{
  "arch": "transformer_decoder",
  "model": "autoregressive pixel model",
  "dataset": "Sentinel-2 satellite tiles (TerraMesh)",
  "train_examples": 72500,
  "image_size": 20,
  "horizontal_flip": true,
  "levels_per_channel": 8,
  "vocab_size": 513,
  "width": 192,
  "layers": 7,
  "norm": "layernorm",
  "norm_position": "pre",
  "activation": "gelu",
  "mlp_ratio": 3,
  "head_dim": 64,
  "fused_qkv": true,
  "bias": "all",
  "qk_norm": false,
  "parallel_block": true,
  "inner_norm": false,
  "positions": "rope",
  "tie_embeddings": false,
  "init": "trunc_normal_002",
  "residual_init": "scaled_by_depth",
  "optimizer": "adamw",
  "lr": 0.0013,
  "beta1": 0.8,
  "beta2": 0.98,
  "eps": 1e-08,
  "grad_clip": 5.0,
  "steps": 16400,
  "batch_size": 192,
  "epochs": 43.4,
  "lr_schedule": "cosine",
  "final_lr_fraction": 0.1,
  "warmup_steps": 3280,
  "weight_decay": 0.5
}
Rows from block 2 of a small autoregressive pixel model, named by matrix and row number. Rows with one number belong to one neuron. Each number is 500 + 25 x the weight over its row's rms, rounded and kept within 0 to 999. All counts start at 0. Numbers have three digits each.
After each neuron's rows are labels from the 100 images, of 14976, where the neuron reaches its highest value: "responds to" is what is common among them. Only what is clearly more common there than usual is listed. The data: Sentinel-2 satellite tiles (TerraMesh). In brackets: how many of the 100.
# fc1: MLP up (model.blocks.2.mlp.fc1.weight, 576x192), inputs 128-191
# fc2: MLP down (model.blocks.2.mlp.fc2.weight, 192x576, transposed), outputs 128-191

fc1.126:513516496459528498543568493501480465511531514482483500490510448506482468502514458486472514531499461456488492505503511542490483491490505489473496503505524448473477504493533469509511504525507447
fc2.126:493533529523500539506462510469527482486512479502541456564529469476521524492503467535522502474472521523509515540456480498508491531489503511488498487498504502542511524511527489505480482534500480
responds to: water (70); built area (69); crops (67)

fc1.280:539501472506487549540538490474498453504498447485488505470481501498499516499499477485494506538480462508471482497450525483509474439441503493540502495514479508472472458487522511483495506526497490
fc2.280:504508455476519508497467477523506532529472497496520539502512509495434512516481551532484522493468516503487513538501486518500521493492524504508488506476498525492501488504480521490497446500495473
responds to: main land cover: water (40); main land cover: snow or ice (33)

fc1.117:531523492504514533494531536455514449523519474490483510501486484505505480481513505482468506548496470502455481502489515534515490424463498508544514474489520527482477440474509503510487511547511435
fc2.117:529517521491543499548482508472506537508461437510545478499522486436484570512505496513502519499480494467504500513521477503507496570472512543544455519472501523535548516498481481516517466522541492
responds to: water (74); clouds (48); main land cover: water (40)

fc1.287:523522515484528456545519506443525482530511515491499456494513453564505480488511537465495486495515495517459487491525476487500540477462537524519495522469500503481475521468464456518477543519504500
fc2.287:493548530529493508492505536490528492487520492510489446520512466478515541493503464471493459468547488518525523507517505483495515505493518469526501476487527481514482522530506483501518546474487487
responds to: snow or ice (54); main land cover: snow or ice (48)

fc1.481:511495511516488495470542533494508459523512474511528550470506520477512467477500530513442493531465451477460523514486508518487475455449502505567523503519483516486461486476522503515490473502545510
fc2.481:519472472463548493519500484480484470490431458492517482453509518478501513508538507452507490507464467436506452524517476507512492538519460541526446536501483555487505506511486480485514547526481530
responds to: crops (83); built area (79); main land cover: crops (49)

fc1.42:500484451492484513502522554503492496511533484510491497498531537480461514512514520455470470485491477530480507520508517524505492479493493506504531518497529488516470479474508483475500532502517549
fc2.42:505433510519537520491526462502497514457505510542517493469477520491526517522501481530525493507480467491473499563494487472526469522497506494553502494546482512485489579493497522519503547478490479
responds to: crops (75); main land cover: crops (53)

fc1.212:509510483502520485527457461495518487545500506494522488514551489524525543501542470465534497497501519494500505545520519491478497506469505503455463492459508460471566499527485548449487531467522493
fc2.212:500524526490514514468548537515485476459516489467511521490472528448483442511499502528462508486515476495503525438466488489508537495505505523525512520523491555515490501499508404510516500559469508
responds to: water (70)

fc1.355:506489494545499503465508518501533490489467477473470517479505539521522540471498518434531517520500485502491462482504484469478494496446489491523520476463495532472486472484481497495489468512538474
fc2.355:518494479503528502523490486570473568515488492473472524510504518475431481492476484490474500514518502500498556509496500481501478496491515542510524513490487453467493458470493556516486495471487515
responds to: crops (70); built area (65); main land cover: crops (50)

fc1.561:497500490544453477501516498502543495476490484469507516509527529541512479473487537486497494528481492523475480461495483484473516474454463493530525519417481530515479513486449497508536489483516498
fc2.561:503495532515464467512536530539533481507539465518470467478519495461505500479459462480511449485546491558478500491519522478539463511504513469520533507537503464501501502487488536492488541529461526
responds to: snow or ice (65); main land cover: snow or ice (55)

fc1.208:494498527492483485471518532490501496537504531504521510429559460459505439468503500463475488511478483455476496492514523535503494485491503531550530495507489550497482471476486493511509471500531440
fc2.208:526488484513539486493487478456459523494454475476499471508486496494480527480512461486486470517477498511516511544514486489526516514467459477494500502489488453453485483495469460506518545488435467
responds to: crops (75); water (68); built area (67); main land cover: crops (51)

fc1.575:500505499486465507478476475487524496511470507514497533507502498492516487485495503486487512536465460491500480513505513516490520528504521489458479479474513555484498512481492496457470495496498491
fc2.575:511516467493535508488536501505491481512518514500498512514488497517522501548497515527500467477518535521530503508525508480487468499479499557528486535479492486512499490536481490533511487489510540
responds to: snow or ice (72); main land cover: snow or ice (40)

fc1.319:547523476505524522485496498493488486511497485499503518480435492521479531489539514505527480485428494469506483490478471518490460496470491557500557489526505470462505476492490537555529462483514518
fc2.319:494495508492473504500492492535494528493520484510502476511563503489495507491448491531494515492527472522513516513524525555457518526529487461480473516518511511502449556509509460459478527533486469
responds to: crops (75); built area (74); main land cover: crops (54); flooded vegetation (27)

fc1.98:500514470510506513520490533495535490495526455530445504511513523554496523483480506507502520520469469527500498491472534448507558448487475477504514493461513511531548496468507518478518493546506478
fc2.98:523494479505477535568495517530509531512505472498496483498519501447522508480481476510522501499523507481480535475527433524504474526485503543510519505517513475514505458451488525496508464537467483
responds to: main land cover: water (29)

fc1.74:506548520469481524516467496500500479527495506500495473530513465492468475484482470504487490551479456541504473467488480509545506475522505512472487487517512537451507479496499520528518486563523514
fc2.74:516487490495518453477483496508477516480515497488517503501500510484569506519517484516510507513476488468480498535514488502499525508479492522517453480492481558565455535499511491557497486511485506
responds to: snow or ice (80); main land cover: snow or ice (77)

fc1.317:481484483529441455489485558551520536474503530535517495551515505509499494513477548465501513501507497499503470492524496470524491520484460505520491532532506526507547535470444513502538474483513507
fc2.317:503497482494512519492542470445475437486498543503485506491491560512531453485534489531514516529516517497479475529452493544478503475536482480457511511519498542499489487486532497473526536486441491
responds to: snow or ice (86); main land cover: snow or ice (79)