config.toml
train_examples = 72500
image_size = 20
arch = "transformer_decoder"
width = 192
layers = 7
norm_position = "pre"
mlp_ratio = 3
parallel_block = true
inner_norm = false
positions = "rope"
init = "trunc_normal_002"
beta2 = 0.98
epochs = 43.4
weight_decay = 0.5
Rows from block 4 of a small autoregressive pixel model, named by matrix and row number. Rows with one number belong to one neuron. Each number is 500 + 25 x the weight over its row's rms, rounded and kept within 0 to 999. All counts start at 0. Numbers have three digits each.
After each neuron's rows are labels from the 100 images, of 14976, where the neuron reaches its highest value: "top examples" is what is common among them. Only what is clearly more common there than usual is listed. The data: Sentinel-2 satellite tiles (TerraMesh). In brackets: how many of the 100.
# fc1: MLP up (model.blocks.4.mlp.fc1.weight, 576x192), inputs 0-95
# fc2: MLP down (model.blocks.4.mlp.fc2.weight, 192x576, transposed), outputs 0-95

fc1.276:525473520505496495516478549579494512498495507499511474502458527514517508511484491507507476492545487500468490492483501477526434404547508485482502537512486524539478499499496518511509506492496476500523541530501479498514500484502515506529475506477516511521487480516472490500498533541469520507
fc2.276:475470511488521512497514453466495466489504495499492524509527472530516470501515525505477493488502484526528517487518519472495568572415487517535494474474502455480521466481517490476479494534498534505474509502496524513484529519492481509505514499515472500501524520509524517526540446466497531458
top examples: main land cover: crops (44)

fc1.363:503500437515508555497511480504471479492471498511502513538473505519490471492529485540521470551512461512493530522478492541519520518514533511518463493498523477474475568484513513464488494491473529496494522536512502510497507456481499496516510526504474479485500497509486497507466482534511537499
fc2.363:499492534481518455525485521506517523495550515487514481500504509500487525489479507465463510486479545470465470462498482439498485487505468474494542483506495516509508443512499501534525488523526501522526488498502512481512472580514512497476473502497537503505495514496519524474544509447506467500
top examples: snow or ice (87); main land cover: snow or ice (79)

fc1.438:501482514552534457508517478536512555500522455498462482509497519493488517470505450530495495440511519483453488514512551506502508546513553519513491505538480485514521535509511499529485534497494544499514485514531493494482476447490482473501508497503473504511479482492499490511490534481528491495
fc2.438:484472523528506518491502519504500507572522499494483524478503432508514553518511505474509463505496466473476509486473481544508486519524471547504472497492471514573487508511495462470512505504495463514497526502487540502499510514537510453470505516510498520513517525501497482512484470483513483519
top examples: crops (71); built area (64); main land cover: crops (46)

fc1.307:503491531500500481512475513561521491508496488467495487503528494527524502456465456519544538519539532473454498475477503530507497499489502510469491485523482535442473504510473522514497471513532493455520493550498475503505479464471485476485479514500453494512470521514522521521479484499506500441
fc2.307:521473531511494510477542521508505507540501552527468481498494482475497475508468504494487470492490510492520502519489530520465508479443563540526509531461482543514487517530489476500499531486517461528494492513537488474497488504542495515511499574526479514470506472497482492547518464559470516491
top examples: main land cover: snow or ice (33)

fc1.42:500523478530573489522475500521525503464468494524540450566491486511489527510565488536434498512523477494435473530483498511526516458517508496498527525504505511525464478437453480525522490488507534533468550488498512511480515506446522471490503486531531479544505534528465504467480520547514526526
fc2.42:501485517496416481499528511495489485547495522481465547481508525523516499493457502455542493476481511496534546463501487476483494523516513521550473429527486467443515523548505503470480512522466465492527503509498528487505493506542492512499488518478467533481469475479519536537514519458453473474
top examples: clouds (35)

fc1.561:486485509457508511501495484495494511520491507489522541517475485579493502533497503469501444496509500474466491526494472487450489506490474562485535498485482520486504541475479485481523512460505521517527556471497490551492504501535506533498537490489478466483521510487499492525501484480516482510
fc2.561:523491518517485523524492489534502469469496474488514496502518483475499462509520486487454532481484508482520507529478471527488491477503524532520494538492550521532534467513524521484550516514488473470544485466533479517469522499473497474499527504503489517480499475490480497524443535500502511502
top examples: snow or ice (63); main land cover: snow or ice (53)

fc1.320:480520500461527491453460498506488481500461544510561508490527487553510510506498516451530512510529497556503506481477495510562472497504488490494535530486513537512486479466512480489519490479498464486469536490507505489478508518520519520492507524483510536527496495508514511492504427517458521524
fc2.320:509473488526475537468467515479478512450530508513470498507526488482484512451525496535491541492501533498505510539513536466481485468476505485520520509489501492499497476508473494570497488516516538453523472471502508493503491491510480481515525507521527500512491502530488508485503509524446519505
top examples: snow or ice (52); main land cover: snow or ice (39)

fc1.386:508478524470519557489512513519489490481530502474481458507532503473514490488529520503512505518532488499528509482488435487524512467477467490465506507498497499398517493501464495500478497472499504517524521528471554516495515474496519516470510494489460504494506506531525477504465473506488455490
fc2.386:513520491498483493468492516525467479509489434497470508485525524508516505536501485499444511530506491465489506550515559445513500489468545457447512523470477521539531486510523469532469506469502469504506496489502485463493487504495530525464520490494526495507471450527517498491507506505540540470
top examples: main land cover: snow or ice (34)

fc1.270:506459502554538508527525491528505578490541516459487510465512525505464515486436473496530538469510518487485473520507543505537486501480524539509502513515470523394513533489475526481501531479495498531521474554514505503493483436520534495520547502485485489504520474514510502514483501508485512524
fc2.270:489519501563481556507461520515487504522457499509480518528481474496503503524547510473507479476517521494470510471468517473554479494476492542513465482464498493562500474501492471540495454511472510514509516516505515482502488564505495485437498513527493520507500513493507501528512460499483506478
top examples: crops (73); built area (65); main land cover: crops (56)

fc1.462:495482474538531468498489477498504474465507499507490451549506515492484479488548499519500505586517446475485477433474452501550566508495490519518500515502502528490513516506512464488489501528504510533512512527524476498490495517490495492515522509484516526484492483483492552497469447511533474530
fc2.462:503479517469535501511535540531526496465485515515499512498538516481535480531481492535518536442522540479499469487486559477467490508500519485536449493502494481509473452508531514487542508512513499495539501468452511485491535476497506476508515524530505489532553536534479507493504470513493557510
top examples: snow or ice (75); main land cover: snow or ice (56)

fc1.227:533465502574504541481483522509508556483512503494517504487501517546489457510498501528493455493508459498483467512524512483547495541519489523512471546553497538552524490478517514495501533479477513529505517480487546489482479486517521530494543509473522472486535483495472498486511511512502475506
fc2.227:457515494510498503445488507480495536501518480482495522484494450488476550477477529500514471457507507498497464487497497488536474503541459520518498510486520482538446534486537471508488483531502537490499518500470526488517524524525481454468486484558513481487496514500547511491522508478486509476
top examples: crops (72); main land cover: crops (43)

fc1.392:503477519549520489524477479483510481486485529494533509500480478540510473482498489479462468514489524501498508498492476480531494489486560515477497494480461513507501498484517510483522509483484474523540540486493495625497501516531491536492533499543459487475486513494499489497490472520477549495
fc2.392:528511486479470500491480492485513513494535511484540501472511458488491508520493501503547522490583535510476520480498502493493474482488476526491481533495508449448475461530475522516485500475549528487435504515550533473495447526478501476500448543508508525529493520513542512479484486514499514439
top examples: main land cover: rangeland (51)

fc1.446:499495526545529533515491474510532482475487479539454508520509463478529498485494457463530485567532495460478508453505496514517491524540460510519468515514449522461504516492504517496517482489505479518513513466469468519561495550508517511497500551472499492500459508500494506451480441439464506472
fc2.446:485471453501463520501507521471498485519519555491485473528486558522517505483490532564471468495497526527506523523501518488530525494480517520526509512464480517519473460497494499497463521516476531444483481485504507513476524483489503482509501492489502514517561553521492506534508544508478488501
top examples: snow or ice (65); main land cover: snow or ice (33)

fc1.389:516507455532495500499499523530515511509534503496502528478526483471485511501451488503472477483465522554474502520505516476515514485503495521529497486505475461449473520510496456516502523513481493517524496526513429534494463537497492516532490470506495488569539502491511472485497535503486553527
fc2.389:488555502462488487556511489489519461501458522462530496515483498501484456504540471484541526488518508523505514461512510541511513542532453498535475473515505495513478498520488578513503504520487523483453538534502500492519516487493500515500487489454486486506489520462491507498494513518485454511
top examples: snow or ice (61); main land cover: snow or ice (33)

fc1.25:507529498489503537497515491488484510480484466520480491532463523463500491507548541520439443486463453522520473514490490473512485545548512486493517491516512451537506471519539492543486494518477536550528515444498570513487514524511540509487526480513529498495526505492484482456533513478505467499
fc2.25:481530485498509473489473490499491508527535435490522513490498512531508562503483503509493506508502489521491489487505492504528528519547424479465522518557535484515501518478509530480490508513515508470463519507427490513497526463489501481506492468508524473505492508501545498464511536459550484535
top examples: snow or ice (44); main land cover: snow or ice (39)

fc1.293:471474501528503458540532469488464495538511512512489474466502517492459532532480479491479470458489486527511516531498542503481503554519540513558513504515499534587505532512518500520560541513516506510475467457532499506478493492479471460503527504536522512499554469489507522481488533497507508570
fc2.293:483485534541525528500499478481468463476510500490536491528482501533476529469514483511514542479521470525494491474481509503550496530519460535451488477537493452516501500492524531494483504518502518488513523532448536520488476494487509444465470455533495489522516507491541492492477506482530492541
top examples: main land cover: snow or ice (35)

fc1.177:486476503458498516465489462493476479517506504535507444533445519521525502458507536479503478522508473489503457502474453509564489499523491496470517519499505488418527497486470524469488517513486532519494490537502578486496544483492519511511524498475524566493446476515525514499491493500508464476
fc2.177:493506510487501512463474511469455451504516438518500488505508514505484571545496481526464533494502506444466494513452515480488527503530503521486459515482539473531543474513499458522488504527560466501550502531475505481515497504488498447490517489533520496523548463524528526497505514493490547502
top examples: snow or ice (42); main land cover: snow or ice (35)

fc1.21:478471519498502499498524513487479480495480465503510476554464538524499481479504474513507520495564496467508516460500485516526490488487497498493502513495516494493494494537478523519478537508526513463497532543493530471505497479491501502490520518483471518499450507512527525530522498516495482464
fc2.21:519470514513471513446534521501473480513526497560472511522522483478491517518482529516459492512506518474497494525474530479487522481481527501474491539466509519520513484533503437506500483501534452499518480499523482483491459511515499482499553543532514505499529482578518520495501491496504565528
top examples: main land cover: snow or ice (35)

fc1.218:518469542537478485508501530483488499458444486481482495523485526508505455446538544481531504502503489536492495482507458475492458504492539498527499538499465509502475505513465488509460528516502473528513500515487507502492535474509521473512548516438505487488486499491494537488470486499493512463
fc2.218:478504485469500486509527503523543488499557497498532498516495430494517546509489464523453490492500497515472507493531482555512505474473501484491487495510502458513511512508524511499475486497533505454508470492535504491524497506494510522510487493561523545489509489530515479468520508478539520529
top examples: clouds (61)

fc1.76:540472498534496502522489501533506486505516452450480502483466533517497497490492524493458494509498513509484513513471487483489502459500501519538503465489489534500430476514488539545505444517527492528517522510490500551499538545516494494439530513449526496496500501470502475452511534453533494529
fc2.76:532505523481538506533454517532455493497490508515493490495428510490519516495514539516512503499487543499501515483515510495484503427491519463469507523532485552495499502519504515531508477490462524461490520519535486484500458522519480482509513447502499477473513515510516505459524524511483511500
top examples: main land cover: rangeland (41)

fc1.169:495501499491476542495499480522510523487517528499504480466503520513504512503525501488518453520504502485522458497487436484511515495543483506447523526513498538408519506492507542473509525478486503561478500554502581489501542519487561514504507505463506486492517463510492533503490477532487458514
fc2.169:502496475535487513473465533496473481476507478492450513493494455476507555493532512498469538509506527449497491502470492459518474509479539449521467510467521485585509497469508484540457529520502504511564495495479527488506508553489506497472504488518514501498516484495517508510510488467456531444
top examples: crops (84); built area (74); main land cover: crops (53)

fc1.493:497481480524481504471510493516531504489497523508500458479470513541480491479536495497482451518533509496496458495494437479560492526491499500476494499539482488468512481563490521464474547498495548535496527496495575505504508482483541520507527499478529496501513477518511504481504488511510437486
fc2.493:508477481541507475445496512500458509512524469482491524494513488522479550512505472516460523492538493483470465482479499471516484521525499484476479545471552498552492499465554490516462498542483469488526475482466519491513505515493503461478524489570518500513508478521511506474503496464510546483
top examples: crops (75); main land cover: crops (46)

fc1.116:470500498516552487488543512503491483498491534564520488537483493514565552534513492511538471509481451469461493494494511504491498520473517510508502536507499513503491517522488513500496503508476505446488509536524506513492491506479514521519503476516526517473499477528551522473497498530452495542
fc2.116:551522498498511501486494468553501495494528500470521532479494513476470468441521472496441498470512531496521490513484508499488459480483523461482483485521499467495482478499531485501493531507519505544549535503526475474493502471546517442475509520507514461540488527448488511469508529492541503509
top examples: main land cover: crops (42)

fc1.239:469501489554471471563488516485523505495483509496526510518443489548464482525536450509499471507553502463500496470510518488495532533493517532494490492538501531614521514534510537470511529509553556489456502484513468476505465484480507476499490512487474510510522513507492519499518522516494463491
fc2.239:504441518538530542471571492496478518489566551496496512517527464518486490478492521540500488464510505509530477500519475481479465510523512505462498500461497512534502513478530467470491511516492497520529473489467509524489499478516502440489500482533496528506525515525501506480480495487535512545
top examples: crops (64)

fc1.317:500536495527509524527479461555514536490485485463523532499502500523510532491476510481490566532450498479500483525481512517497499487517483512502502491548486512482474528415521523482513474504483442531526497521491500530505484567506515507526476488541542486518556495499470517479494502522480539538
fc2.317:488549496517491515529534504483526495481454517496461478501486468434499484453511499515555502494496558493518487502482502512514501484497494450545482488504486500475462530488465507489476561497503541541503496548491491493494491504499512517498472475469478508480501510435498506535521483530480466508
top examples: trees (88)

fc1.287:530495470466532479509490497538504479484473498485509502505499542491490487490504551493514513477513516496413491501497497476512492522494529440531505484509465451544526523483473499516528433522525499513503506518536494504510514505516497505506524498410486487527538468527504531474498460542486532481
fc2.287:488514508520492515489482472506523499510457473518535514496490502513515505496467451558539474521448475476602495478536501469491514462493516541474505484501502492513487516491526464496483525498463516493448538500488525500480498508543449481496482500571507498450499489494501470487490510512493466507
top examples: main land cover: snow or ice (36)

fc1.419:508512469555502480500470506514507524529483534503512539493475468542453495542485492509521522486532499504500468506479556497531484538475514527549512501507517503620524487499498502463541516510501489505468489461499488505523446489522495505501495501472490498515542490486466528481522502509507517519
fc2.419:502474498539516516514507481485502538471506506508514491507482486534462488450532526502541520474525497545503482473503492485527491506504489524499489472522496467531484505500525545479484472492473540476499501497458506567515496476495517484507499485553492505499503532503502506479493523489530475533
top examples: snow or ice (57); main land cover: snow or ice (42)

fc1.172:490471493524498474510466488529493459492521464500465478560530482494555479497476504502504538539486521479472490504530515498532502514523488471541502487503502522494515499445512522529488457499471483495534496494477501528523506496537525512517475491502491510542506530479520530491514506494525501481
fc2.172:469525509476465480500532505479528512532446481517502479496476474486496530553461496460555463472473523508510494503472530540494521469482473499551533500536500473533465542516503517509493497511497528500488493504504506457475530473536495503504531555507486494460514451460497505532532525530489489513
top examples: crops (71); built area (65); main land cover: crops (47)

fc1.387:546509453529490494490481531536512498521469534508480490506488540506531547501475466494492503584489508489489491533511461495481471488506476517520462492469538557573474490485510513494510508548527535484527515499514539486501570494526505475503511473480532487471531484491481500482511520498449460493
fc2.387:447515500464528515469539495456516479478552477471494493501517497495513510533509509476490521460543522497495505479511567472505520521531510483535506519536486492470501547522464493520485483493503481526489501510481501517529507487482483498479501511503482493533478473506509536522522465510534522479
top examples: clouds (78); main land cover: trees (45)

fc1.551:485511502471506489430528481509502494499488552488524507509504500480494483470478526510486519475481488512442465479534502483526483497488509468506493526471465510522481528507520491512487454483496511508480505487484542509514508511508526518477490461489477541544514475524488523510499490553513493535
fc2.551:526493495527461523543479535487513504508532460508487458491483474542514545529475492458515507492502512465543515490500504473474537501519502512516523475485565481489491515468466526490524532492505517515478515528508488505472517502480474478524519542519530474460483496468504470507524535482480551449
top examples: trees (91); clouds (61); main land cover: trees (43)

fc1.526:462516504458495510518473509504540488490475563500539520469489477529475509534510528443519525523515517520533526528492442512497480477505454479457522512485516540555476475485495538451537466490502461510474506484483508508495543548485484511495513508517519511465538472522513525501490460532470485541
fc2.526:518505464532503543508500498513495515421500525479462513546492494451496470452496517553493537501496553518530495505521515443501498488461553471496524475473510492488482501472533509530470535510503531510537462477508483486503496504510494527499507482505489484503508495513494500489500511506475484460
top examples: built area (69); crops (68)

fc1.106:481535511521520474480537501506529459512504490456548518539501529542506467493522511527472500480523457519516475480458457488470492478486556537454531488483488489531497507475500475500495529498471486522514529528504527548467500501488504497501516467447508533514461491526495471486479527532543491552
fc2.106:512484487479502525510491506483495502465463510455476468508493487492529488490505471511479521504490493528546495512467533489582502487487486510552498495513552488488463557510482482482482504498515513488489483457480486497455523474486513483505534521490508507508504503486517500528488554535519463459
top examples: clouds (58); main land cover: trees (45)

fc1.71:485492511527506456499467529500520484496432516505513495537456507560502485495508512486483505521527491482456486476501509504520515535490486497524474486559498506587507465540502503491473523525508547457506521465499499522508468462492549508464514486490507528499502507508479499511509527500520481503
fc2.71:495433505500512465439592497485496514521543516509474502508508481521483512494438483531492511487510492515499488524499488501485523490534501496484494515466510510469469508522536482504512520509545470488471452474500501500500525426528501436528527500567500507501533493525496538476502500519504516543
top examples: crops (73)

fc1.414:510536484496488511504504486507525489521531501470478506513506528501561486511511504482495465478556513498545473499495471504512566492498492483478514484498506455503466474519453518500504528478513497479488509491478515516533478486468516484466475542480505517511513502459489428507475469466524539532
fc2.414:511480499480518472488521493496534463487514453470504510493504465497499536501450528526498519501507471531530504503513481512480481518488497494466513524492487504526526494524471499537456482517496509489511503489537500498484483508496520459557499528539528527480464485474503539477524480490551464462
top examples: snow or ice (55)

fc1.121:476517487512497499486458504508500536496472563557494413529514495493502529484512437512439505538480485488433482503489513502518461456501488484474475523481483527523482484461514508478488464506499513500508507506506498495501509501498524459504521442486513521528513514519484536501499510509498544518
fc2.121:497484526513502502521561471483500460498543443435510534462491499543506536520461554519556490471557506500563551488526482488466538532500520528503532520509500493475525510541476472546495522482489505486490498502499507502499477514506455534510488538520495498477499492504511490488514482516490508462
top examples: crops (74); built area (71); main land cover: crops (46)

fc1.104:477477554507506511479489482501526481521497493494480535534501506519495462470530491524479487515492439480524473501473532510494523492536443515521487491536474466469485482493470490423503500482498464508536506508492498514496523573487527496496509515498517512519489512506506520503484483449501527508
fc2.104:534492460527524524537506482541467492461522506525478470492444505488507533486484511476500454535516492512488532506520445519507497468470510486496510526524488544535502537514486520552500429504474525475495515507542463478492507482530483510478534497499515493492495440474504459490501478497532468495
top examples: built area (63)

fc1.305:491493480487475550458497502510520465496514506514511463487485505546530466513501561516481454529508491501524518515512393486540481502528464475455514516489495530510528502475478524441493520490479513526508514502493569491484525515492507559471508485488498513490505481504534479506475483508510453492
fc2.305:506519485474488499464480526502516534486475397484484524491488508470494557513478523512489500494499527470497502530492523481523473483522517478520499501500533489527537496451507474517464477552511527494555514480489471478518560525498487476474530471518513506487506505515522517459530507439507532465
top examples: crops (67)

fc1.153:486505517497488468488501475518498502508525479516508538503496494514489504430518496507454529494540468537521498502492519546486520501524517522522460501521459469504464479517487451487458446539532494474524498514484524501537498552507522482508525518498531517495461525480549514505460479506478565471
fc2.153:481500505468483494512532534509510491484531542484460482508497521497496498519503479510530491528478555509478505481481451502521467495499506514492475516535567547514487543531459522510470472475489508475522516510546474472455481489469496529470513497522526528529505527491521475509531551527573461505
top examples: main land cover: crops (42)

fc1.96:496522496474462473530464513490493438517459552523528507500480458536521518540473499506513517549510526498495509480478508504483528478517490486514504474503515499608480471512518505509542447527534456472461497502504471490538482526515505487489470482499503486495526524499484553494520492507495514497
fc2.96:520476480506526498544517480482531518472537573496518489515475506497491445462484506516516512493489510550529508471527481508458521486482500486488528485520503489436465537513525539495515511478509502498501436475508481529478497452491487514576500514522490502490502486498486495497472545537482487523
top examples: main land cover: rangeland (45)

fc1.406:507485496494517448454477515525488530508519539496486506497545500498487526508537544476509474483543532551486518493475484495512477483517507488516495513506487518511490469541533512521512534479460478477459521519511483513498506496481502531510526473497480491515509483514496530496502467530495497498
fc2.406:500470492530492489492512505484465515493562516491506532500493475514480497487534480509488538499504488530476484478514497464488489498468491514486525514490482509551474500494542517521488512533475499466491454463490561506491504505524507497508521543583511474519500508507505496480490512534467517486
top examples: snow or ice (73); main land cover: snow or ice (47)

fc1.443:509473506473504527507493475568490502481532539478446493497536491500526532508510525472521559532486553512501496519521463496514515468460469463524495479487486522453470503476495518533500499482475448504513485505510504513519520511536538511516496474498502486523514506502513498514490461534505504519
fc2.443:520503461498464453527494518508516511489478501492488484498470484511510487537472473480509492535506497499498487487498498490497502503449523477528520485547478497533481501510532537528502518467436511520506454474525500418467503498494526563514517521496508472468480479482497503493514511508453483462
top examples: main land cover: rangeland (45)

fc1.49:524528528507499486436448488487490480479448497494508478492496491506488479509519564530543510505465489514513487507525511467499499520462540508500477553464488524537479499501440518501519483541514470521528522468508493523518526509538504445505500529467483493508507497485488512496491500522493474499
fc2.49:495459473493495515520524520478493503520560505543502513518491483508497546509499452470447494487512488480487481486515465517514489488519510508486477462537493491473498518492548512503515520469491506440511472530520514488490491494490491520500504463526525528505491497543507512501507499480520539492
top examples: clouds (43)

fc1.399:486490495518503468495482547489495493497522570498503499498484445441497511558499514488542545466514517532523551519504519512503514479448514477520502482476512510553521509514504511487541477481520449480457509498513452510510477465519459501467495517484499466476517487524512527503511464519503502512
fc2.399:527457465517518498536447486489504528479526521476524498525489484519509457468522528507511509510499478555512496469538503489507481489444529566477512466511476484541499506514539540505494478499431512477499494464464489546488509507507520529500501532541513502523486557487485505471482503522487456485
top examples: snow or ice (74); main land cover: snow or ice (49)

fc1.199:503509461496503503494511494522546482562525489485505520482536500517565485468499517506533496534528426482485488497510458489504494486501495510480527482483504458513492569502461437482515494517497528508510505491490491510502510481517513500511500532479547478500511490472509504502523536525533529500
fc2.199:514493502506479496460455521505467509474446528528536468511457475500454523531498470502435511489483552507503498517534538491511507494493490484528467491502509502490489444470537511518474470485518490486516501518489532536493511501494502505486510457494443557504527522516490476496509462477503479517
top examples: clouds (81); main land cover: trees (52)